Rows from block 1 of the decoder of a small masked image model, named by matrix and row number. Rows with one number belong to one neuron. Each number is 128 + 32 x the weight over its row's rms, rounded and kept within 0 to 255. All counts start at 0.
After each neuron's rows are labels from the 100 images, of 14976, where the neuron reaches its highest value: "strongest on" is what is common among them. Only what is clearly more common there than usual is listed. The data: telescope images of galaxies (Galaxy Zoo DECaLS). In brackets: how many of the 100, against the usual share in percent.
# fc1: MLP up (decoder.1.mlp.fc1.weight, 384x192), inputs 117-155
# fc2: MLP down (decoder.1.mlp.fc2.weight, 192x384, transposed), outputs 117-155

fc1.293 [116 124 107  66 147 122 184 111 118 187 182 151  64 109  97 128 169 177 124  96  95 150 143 114 139 164 174 125 162 127 107 179 135 164  93 160 146 168 149]
fc2.293 [185  92  88 113  85  90  53 145 152 124  96 107 118 148 142 151 136 132  94 169 174  98  89 139 117  85  63 177 140 142 139  65  86 117 143 113 145 121 180]
strongest on: shape: star or artifact (26 vs 1.3)

fc1.121 [132  79 123 137 182 110  83 137 171 154 133 148  76 141 158 146 169 150 134 142  90 134 162 146 150 139  72 144 129 207 132 119 173 100 142 102  94 106  87]
fc2.121 [127  76 150 132 140 165 157 177 137 141 130 186 127 140 134 118 187 117  85 158 118  91 200 108 141 109 146  96 141 120 156  98 142 101 131  88 135 127 135]
strongest on: edge-on disk: yes (26 vs 5.2)

fc1.268 [152 110 100 142 157 152 126 109 118 169 100 155 116 131 109 135 149 145  57 176 109 108 168  97 155 109  72 177 156  76 138 126 147 140  99 119 126  67 215]
fc2.268 [176  85 158  71 136 105 165 102 133 133 131 142 106 117 125 112 160 137 180  58 118 187 153 114 138 137 188 144 188 134  58  95 121  86 157  90 133 156 100]
strongest on: edge-on disk: yes (40 vs 5.2); roundness: cigar-shaped (35 vs 8.1)

fc1.82 [151  99 140  84 109 197 113 103 133 115 117 141 159 192 114 136 111 106 121 134  94 154 113  68 128 120 112  77 171 126  82 152 161  67 171  85  95 133 129]
fc2.82 [ 87 111 114 194 128  76 139 110 139 160 134 105 131 102  76 149 148 154 158 101 176 132 140 144 155 170 156 175 166  98 146 125 117 208 147 128 154  85 159]
strongest on: spiral arms: yes (40 vs 18.8)

fc1.264 [140 152 122 162  81 108 159 120 103  95 151 196 154 187 157  91  76 119 134 176 119 163 111 132 121  79 106 141 164 154  89 194 125 107  71 135 133 159 154]
fc2.264 [ 97 142 134  64 161 174 150 140 134 127 115 126  86 198 138  92 194 118  93 159 140 108 115 114 177 104 127 149 133  85 113  97 109 175 135  70 108  87  64]
strongest on: spiral arms: yes (39 vs 18.8)

fc1.126 [124  81 173 111 101 141 144 147 187 126 164 135 139 126 113 131 162 188 138 100 112 109 248 139 188 116 173  91 159 136 144 129 124 160 137  63 110 146 156]
fc2.126 [154 152 112 173 112 148 110  80 112 126  77 115 114 119 109 127  60 118 112 130 124 115  59  96 104 126 147 147 183 144 144 105 183 123 171 103 146 114 130]
strongest on: roundness: cigar-shaped (49 vs 8.1); edge-on disk: yes (39 vs 5.2)

fc1.365 [187 140 135  16 129 154 142 124 161 124 156 152  91 152  59 100 227 118 105 139 125 160 146 142 198 136 153 115 136 139 117 168 142 185  99 150 135 146  88]
fc2.365 [ 78 160 116 154  98 163  93  77 155 120  90 108 208 151 169 110  88  96  67 109  70 166 131 178  77 120 175  98 158  94 149 116 132 114 145 104 150 122 167]
strongest on: shape: star or artifact (25 vs 1.3)

fc1.25 [117 118 107 120 209 155 163 132 168 156  73 131 126 228 180 136 130 147 151 136 115 163 147 103  76 185  70  36 109 135  95 148 161 154 142 150 133 122 121]
fc2.25 [140 121 124  60 137 135 163 178 166 123 174 191 131 105 119 142 180 162 162 181 124 152 138 111 182 104 121 119 142 124 136 124 161 162  84  80 120 164 112]
strongest on: roundness: cigar-shaped (25 vs 8.1)

fc1.203 [129 110 124 100 111 106 111 123 136 115 161 107  92 135 126 167 141 160 129 118  87 125 169 154  99 128 133 145 142 175 124 127 150  96 140 172  99 109 128]
fc2.203 [194  83 115 100 129 188  97 138 149 144  92 134 133 131 113 131 168 155 158 159  84 143 105 109  97 174 158 169 136 117 135 138 139 125 135 158 169 146 137]
strongest on: bulge size: moderate (27 vs 6.6)

fc1.148 [183 190 157  75 180 107 130 129 115 126 169 201 155  98 103  68 170 197 123 163  85 190 117 164 147 155 121 172  86  96 115  87 115  91 112 165 176 172 181]
fc2.148 [142  99 119 108 142 127 108 106 140 136 165  89  90 153 129 129 140 107 182 190 209 116 130 147 162 136 160 103 156 109  97 168 116 111 161  86 143 150 145]
strongest on: shape: star or artifact (34 vs 1.3)

fc1.162 [161 111 128  68 113 127 103 170 154 174 125 137  99 100  85 132 177 139 107 135 121  95 129  83 139 151 167 143 155 155 131 170 126 152 129  26 135 120 120]
fc2.162 [ 31 127 140 153 176 121 132 119  70 164 139 143 166 151 190 130  96 109 135 145  86 142  99 109 144 140 186  99  19  97 141  75 141 187 119 138 171 199 135]
strongest on: shape: featured or disk (64 vs 30.4); edge-on disk: yes (53 vs 5.2); roundness: cigar-shaped (32 vs 8.1)

fc1.22 [151 127  85  50 109 148 115 128 178 153 123 118  73 142 114 128 124 165 101 121  68 178 145 139 193 111 129  94 170 164 120 190 153 187  97 111 116 155 158]
fc2.22 [106 154  87 127 108 110 117  95 147  83  92 157 123 138 126 135  91 129  80 154 142 182 104 177 100  90 173 116  94  91 143  95 127 127 191 133 120 146 160]
strongest on: shape: star or artifact (26 vs 1.3)

fc1.76 [153 164 157 120 109 189 187 178 164 150 145  93 107 136  97 138 126 117 128 109  66 151 121 129 174 126 117  88 106 184  97 173 147 116 146  95 132 131 112]
fc2.76 [125 111  86 147 126  91 139 131 136  36 119 111  89 146 189 122 156 120 180 162 113  77 106 175 190  98 150 115 164 122  77 137 121  69  79  95 127 122 146]
strongest on: shape: featured or disk (61 vs 30.4); edge-on disk: no (56 vs 24.7); spiral arms: yes (42 vs 18.8)

fc1.90 [162 133 165 109 121 152 122  91 105 106  92  98 173 102  74 129 119 141 126 156 112 112 170 138 204 130 225 103 159 135 115 139 129 163 152  82 108 165 103]
fc2.90 [110 126  94  98 181 122 138 117 165 147 180 151 144 191 114 128 105 149 110 102  61  46  88  97  50 176 108 153 127 135 189  98 114  64 175 131 133 175 111]
strongest on: roundness: cigar-shaped (47 vs 8.1); edge-on disk: yes (43 vs 5.2)

fc1.40 [ 91 142 118 127 170 121 115 120 101 166 146 115 107 136 145  93 142 102 163 119 100  69 161 146 153 104 120 202 150  95 113 141 104  91 153 125  62  65 140]
fc2.40 [159  89 121 130 123 138 130 140 143 113  98 101  93 151 136 123 128 136 147 141  91  81 188 179 103 130 127  85  84 154 161  67 119 124 116 193 101  93 147]
strongest on: edge-on disk: yes (40 vs 5.2); roundness: cigar-shaped (36 vs 8.1)

fc1.66 [143  63 167  89 173 146 167 139 122 156 111 142 114 100  98  91 135 192  99 105 127 123 178 102 110 118 154 133 134 108 115 161 117 104 117 152 117 126 105]
fc2.66 [ 98 140  91 131 128 165 154  70 136 177 105 104 132 148 133 112 100 156 130 138  98 175 154 102  84 175 177 107 203  94 128 161 139 126 107 133 118 101 101]
strongest on: shape: featured or disk (65 vs 30.4)

fc1.250 [141 123  91 122 148 126  91  75  95 136 136 125  99 108 150 117 168  95 122 111 123  80 103  88 133 149 136  95 209 159 115 100 140 167 105 140 102 160 137]
fc2.250 [180 100 121  99  94 132  72 164 123 138 113 152 145 176 109 148  98 161 192  56 102 121 107 166 112 120 149 145 122 117 106 137 154 151 126 194 144 158 148]
strongest on: roundness: cigar-shaped (47 vs 8.1); edge-on disk: yes (37 vs 5.2)

fc1.255 [ 93  75 128 103 118 109 103  99 136 156  62 115 116 158  88 143 215 108 110 127  91  76 176  95 137 171 180 159 135 117 161 149 149 128 116 105 143 105 120]
fc2.255 [155  72 145 134 125 117 141 207 124  88 143 188 100 167 133 140 131 112 128 130 104  97 139 102  98  98 122 219  70  81 146 164 154 125 153 157 167  80 137]
strongest on: roundness: cigar-shaped (49 vs 8.1); edge-on disk: yes (46 vs 5.2)

fc1.70 [161  92 132 140 215 129 137 135 151 114 102 139  99 126 163 119 156  98 150 142  82 204 139 160 166 109  64 120 130 145 143 140 119 190 102 171 124  95 136]
fc2.70 [115 133 138 109  80 148 155 161 128 103 161 112 111 172 124  97 176 126 130  82  62  77 168 129 138 127 151 111 145  88 120 107 110 157 168 141  72 124 109]
strongest on: edge-on disk: no (53 vs 24.7); spiral arms: yes (41 vs 18.8)

fc1.349 [115 179 114 130 112 185 176  85 225  95 150  98 127 128 111 138 186 113 137 131 132 127  85 147 147 142 132 131 165 186 136 149 175 117 146 119 112 139 145]
fc2.349 [143 101 108 189 149 112  98  84 129 153 110  95 161 134 138 115 120 109 133 159 109 110 110 177 136 192 165 131 142  29  78 110 131 176  98 135 124 112 163]
strongest on: edge-on disk: yes (36 vs 5.2)

fc1.143 [141  97 188 144  93 152 164 160  60 134  96 128  71 113 149 144 160 151 101  82 146 143 152 117 124 149 118 134 120 151 114 210 121 157 114 114 121 136 106]
fc2.143 [146 139 154 153  93 162 125 155 154  96 127 114 130 148 127 129 149  80 115 125  84 182 147 143  87 144 103 113 140 155 110 200 100 138 120 166 128 154 146]
strongest on: shape: featured or disk (61 vs 30.4); edge-on disk: yes (44 vs 5.2); roundness: cigar-shaped (27 vs 8.1)

fc1.314 [112 124 183 102 142 131 109 114 109 119 124 119 134  97 172 122 157 149 163 111  97 108 161 110 208 134 153 158 166 127 136 110  93 205  93  79 111  87 213]
fc2.314 [182 111  86 152 125 121 104 112 108 106 144 106 176 109  94 120 100 149 170 129  96 109  59 133 124 183 142 141 210 101 117 136 134 119 103 103 135  98 170]
strongest on: edge-on disk: yes (50 vs 5.2); roundness: cigar-shaped (45 vs 8.1)