config = dict(
    encoder_arch='vit',
    dataset='telescope images of galaxies (Galaxy Zoo DECaLS)',
    crop_scale_min=0.7,
    encoder_norm='layernorm',
    encoder_activation='gelu_tanh',
    encoder_fused_qkv=True,
    decoder_layers=6,
    optimizer='adamw',
    beta1=0.9,
    beta2=0.98,
    eps=1e-08,
    lr_schedule='cosine',
    weight_decay=0.1,
)
Rows from block 9 of the encoder of a small masked image model, named by matrix and row number. Rows with one number belong to one neuron. Each number is 500 + 25 x the weight over its row's rms, rounded and kept within 0 to 999. All counts start at 0. Numbers have three digits each.
After each neuron's rows are labels from the 100 images, of 14976, where the neuron reaches its highest value: "responds to" is what is common among them. Only what is clearly more common there than usual is listed. The data: telescope images of galaxies (Galaxy Zoo DECaLS). In brackets: how many of the 100, against the usual share in percent.
# fc1: MLP up (encoder.blocks.9.mlp.fc1.weight, 384x192), inputs 0-95
# fc2: MLP down (encoder.blocks.9.mlp.fc2.weight, 192x384, transposed), outputs 0-95

fc1.240:481548502494517503523488496520469511500496529459511476457483520541482490507508459474484504534535491484514506538472479501515536478498483507497474445512507508486533531499491477502512493490493531465532461446506530520538512497496570496523497496543538480522466498492518529483532483504501467507
fc2.240:497478514466494507526544507523488502554523552478521502497513487526510511494494494465478513490533487508466525501500526510500489495525511530455482493509502484530477529477501467513477463463543475457497496450532561484493497517477541459436530494486487507494536529547487487501513542513563474511
responds to: edge-on disk: yes (26 vs 5.2)

fc1.351:526532501507543466523526520485460480476497455498509506460462501493508466483538496524489501500470471511489500522495463508511527508498481489453505482513496535470534503491484489529485534516517504463491502500493524544529549522519482476461564482495527487530499476510503498481446494508523478469
fc2.351:538501514514483524488509491477538488507489473563489499519493489459529502486487532480518525522541500519460521481514530539525488509477490497504491490503466524499490535436492489507490492526504535489451503502500463526508489457509495495492540532512504518502528533543504492530495516505529499494
responds to: roundness: round (41 vs 20.3)

fc1.91:499539474467531529483476530541478517512496494544505464551501487437513500464554505536524489509486495494498491512456515470507521528499505557511539520470495473527526495538495519464483476478513487497499441495491458497468478497509530504506477476504486495527501441462549525467514520511455448507
fc2.91:498556512526486494518493466454538460513494485478475544495502549468491475480523527593495481506502454471494478475472520497512474477519511503447513511544511512498537505515488484509482461523549525516508477503514492516515481505504529543548535472541481505496506498493493503517502521484477521463
responds to: edge-on disk: yes (47 vs 5.2); roundness: cigar-shaped (42 vs 8.1)

fc1.166:480493504498511485496510518515507510499516455496478488548441512447481477444512490502497523528491509482511501460500531491505503539488462534489529536504557471556513499515525483478475492494524478512469472515503473486466464485504509486507485480508510529517532501472529481483493523524444428510
fc2.166:485527487486496501486476463455521487527539503494494536463528515492484486509524591529476507504489495444487495485529497473482505491464521460456543530518521491498517496514524505506485506535536551516504477478520476499501473526509467542546528477522495511484511511484501518542499497464442496431
responds to: edge-on disk: yes (42 vs 5.2); roundness: cigar-shaped (32 vs 8.1)

fc1.157:479530505492512470494456532522517517486518474517523508506496518517520450511502482510504494505497502506474504537516512514493536481468460528542497489529513472496567500517497504500458493484492504480541473486547483519488525475495549498524490593556510505480549490523518474471542493518492478529
fc2.157:488504483490468492525511522492481498478496495539490519509513519520503527475502449488496508500540495455504505500490484529484475515524475511465527534523495537487510499502494511517486518513517490473469515509491536465479517521543436477477479519511489518455487522536497475500511522493519550529
responds to: shape: featured or disk (81 vs 30.4); edge-on disk: no (73 vs 24.7); spiral arms: yes (67 vs 18.8)

fc1.309:488531503483524494482488506518520493529525473459522506505481489501482508450527502548504519504535569516478495492527466550510524501480484551504436487499535493572507499500488515487501516516517494478479495492525506508510533500501459537516478489492493435488510500529497527505505491523454481497
fc2.309:506472524555495500471546513466525450516495479521472506480540504461495506488464490519506508499465518513485522483540494509563486492494548480493487505520493512487507513500495457557457529546499461496502503492500502500511530484483501465511519490503484513441468562467468504496479528503518519548
responds to: shape: star or artifact (31 vs 1.3); edge-on disk: yes (25 vs 5.2)

fc1.244:486509563513529491483513502492507496501531495528522498530507496487489522492504506532459501514498479507449473477554486553524487491491484507466509510532556470506507537476490522514448538523540521483441442470515454508522489489492518501516518519553492491518477488499507515489502497501468459534
fc2.244:487533473492510465536453508460518499465495561506459528492528524498477494513507446488497477516486521486539515461490470445485529501562479526519503505494539503466554492533496548498460501504499516524553510487514522473462535525508485523496493500528476505498480481525486485527539496543504478477
responds to: roundness: cigar-shaped (35 vs 8.1); edge-on disk: yes (32 vs 5.2)

fc1.142:489480463468517476478512554453488520510517504510489459529482506485501516452494532513491487523488523532465498476551507525517516541481550488468502525470463499470494494461504494480495477528444499460519480461565492532477475491471478488534462470517482513496489481468510535514493507514468478509
fc2.142:518489478506534480544519520474543496459474533494510519509462486515527539525529514485499448500468480530497511472493463488515475513488472497464504481502484552511496482504497517479477514516482526481508521510488469505516555485467432512487493528484457498508509459494486552504470455521505482491
responds to: shape: featured or disk (71 vs 30.4); edge-on disk: yes (38 vs 5.2)

fc1.14:481516579488474486448542517504481488492538479494471496490500515531441521491507545503505503497523510560463465484574531548524476492511505484485492495490498499479487509464467492507511523494486454485518485521522500490529516454541515508505497491502522490494461525478446496494489530501506487471
fc2.14:503497504476440554488513563458501483528497494535491534492537483515486531528515460547497466498522497464513511509521437484497468486496529524538535507521540528490514443508475531489514506514488496506543466521497488511489475471526508515466469474521557465481508519509496519547480505504484469520
responds to: roundness: cigar-shaped (31 vs 8.1)

fc1.37:495444500495490503434501506480497498490488493467483487520499501516484464520492553529489507511561476498473480495503531534491493546481525458536490496503509463496486495527493535474503451474518502485515466512513502492499494506509542535555511516494477507498508493426506459469536519497468507493
fc2.37:513492476506498512515496533533504517496470511518508475546471458478535531517534539517507487561511507511494529502500529478486473501491502499485483487510493479513479478512496490471532498501496487485460529544497492508514521469481503509488492513468513490464555535481519494484468471507506492456
responds to: edge-on disk: no (50 vs 24.7)

fc1.348:534547499477502485526514531497470523530485513508540474495444489507541466509503491504476512507472516495493533491487519511489496453494526518492513474508497538512492490492465490503513548531492530482485504526492485483488501513511499532494535476459515462494558484500473533460470479488502490446
fc2.348:551476486499515502483525507527485552523497488496535473465512467517529456504505477485475510518463487500508469487496520518521494498488521455501528520510472466456487510491468520520548499516483549514479487480492509545509487476501556488504482567481514480511513539506523479498488487488504519495
responds to: roundness: in between (60 vs 33.9)

fc1.65:467468481476531507490522520497480536486490494496485467526497478502543527465527517497493458547513508524450534457522489485470531515470463531510524493482546482467497449479524487499529538535476522458530541559476521515455519498495511478469499506491487478511537527487486485452514479518567483486
fc2.65:511471507506495506477488525501493442533484518500507497493526511566502478547477512499486514487478502488502473476458452508510497509536484503552447497482481507476489495489485521538532500492487511477515542538502543480495523491488519515505502545473463500517457480503499458515511487454519543527
responds to: edge-on disk: yes (29 vs 5.2)

fc1.6:466452521516538498456519515468517503469495502519516474518441533500471485558495522486509483513481509486507492542513465478490490548485493492491487552483499512551511504499502490489512492477486477483498489529524515524511503502500468538535496515504508489529478500454521478521541559511493520516
fc2.6:489493502497497474509509505501475489496516470499462504514560498522510478444457511498524514494485492516484505421518527497491518463511512532509524481519495498459472516494538503511482516515476511528477480455527505469477502505527516492494535480507483521475516486506490516486477524523512507455
responds to: bar: no (30 vs 12.9)

fc1.344:512514518505490508494510498446514525513533518438516467459520536467490498520475534510492510512499528505505487495500493469509512529506511499480493483496445472495512483455543511504504510481507440490519487522487526533489513498476519525546480469537512454511477458550501495473529499491460522510
fc2.344:487521493574484501472434495492562480494500498528493541488500506480516550553490498503502482499507522491512482484514468466550524465518516497482493491505476462495532448491513483493502506494480469526547560517457494499483530517500494525507495497517500528461486468512474505519501516488479501498
responds to: edge-on disk: yes (30 vs 5.2)

fc1.148:474461497494491432471501537451453489493500510451493531485500500534511488516498518490483468524501492510500522492509470530513547506494493491545521473471504485463504496479534520492518535507454494487543504471518572486485532522513543506533496534509479492521496461472479486487527495515530486531
fc2.148:487480508506495524485495510451471459506501534509514525505520485549513477476473532491525496488519507504540477467484506518518485515531519516562491469499415520508453493447511482499498489484438478499498481480516555495513519488500489516511475519510477492543481520536460492500472532474538513541
responds to: edge-on disk: no (52 vs 24.7); spiral winding: tight (27 vs 6.8)

fc1.315:503497516505500510467540520498500539559515507488526507471510510508526476479483558522448494502482547504470517479523462524497524506472529541480488503498534538520500468508481508484493477496468515495513487520509514514496503536462511494543533509495468426557530482480460470473550517501480504491
fc2.315:477471493525462484437507473513503493504532454508503528469523493537497452537458517494483522490497477492510473533527500526498484526491506423518479519501503455515461484482511500493534499482523488484495506534510490505516557517506529500467518537464505488521493561468491464515535514480485530564
responds to: shape: star or artifact (30 vs 1.3)

fc1.30:481477478496492526458495515478488508501526460531467489537496484463474488467492510569521524528519510519503516527552490477520537556498500502521496488446490460504479462451526495493511501491457465468526506518512500501482534469499450517532462487462489495496418479528524492499491550499523494530
fc2.30:510487523499517489523499465498509537511483492493495470469522503503503473499490472472507505458493505470484490527490476501458480416488506543501492505537491555513470499437514543512502524497520520490484466532517499493516503500490481499486518502472465491533516509539453492534525478489521495465
responds to: shape: star or artifact (28 vs 1.3)

fc1.273:517510526506479526519527497437469485527529531483510463479517503530505439467512514529464509516538495513475495557525522543513539508473515536473475490521493502495483546497497518510476454495480485470514477462535501505496469506494500499567463478501498495522474479503504456502527516516538503541
fc2.273:495505512540478534519474496490420503518508502496499455448514488486501409502492496539485532501522495485532499483492506517478500479511534511502510520525524478490522487515492478488517471468545483505492529534491523506506490509497553474498565483466510472492527567535511508496501502470513528433
responds to: shape: star or artifact (36 vs 1.3); edge-on disk: yes (32 vs 5.2)

fc1.359:502463515516483463457533516491496524493523431516496495481478503541477472473461520502475495501497531592474478535538480525500539516463507499524481506526531500494482527529530521493486509521479506480527488537520467511500523505489504495520505501502473475480534502491472452503531537520519494538
fc2.359:544496482513488527498510498531498525531463510494520481513504445516517504541551492546539517482553493498521488502500547477503504541518498438518488519511522469504507483516493472450535465488514503486517483531472507514488506485487520497539498520500502499490478513441532459460504469504495508493
responds to: bar: no (31 vs 12.9)

fc1.70:503489489480495517454511489456486511512518480530506473501464501477490488488531518511475508509483476513482489504513496558475534533456522552480480488504561512492522486489483493508488478476559481481502444488517489531558531497523488470537556488518473432495478497531515499472566468517482493518
fc2.70:483476503486504520524476507518537491544511446496476480480522498476512505500460485460471532497510521472443532446473522514517504448469531461528520471516462548507442506538508488516481496467498498482457502464538499487488476498541462495476547508485512498520511482540484523506526520547528535481
responds to: shape: star or artifact (28 vs 1.3)

fc1.139:521535510490525506520474517514454497490492515471502509476520500497531486494533449526501511525486509518544467554497471493511500483474446508572496481539524490514528549514485476482482504531515540511522471482532504510523517474471558494510459522547504489511510467559522473482518476545525478507
fc2.139:483476498533491521484530455507545507469521506526480533511464505498480492471489477510493490483535512469499522499527532492483441538521459515489484517494509449464500474496465516520494503546478492534470492511503449435493480534541499523487506523515518499442510575467517488556505508467505514524
responds to: shape: featured or disk (71 vs 30.4); edge-on disk: no (50 vs 24.7)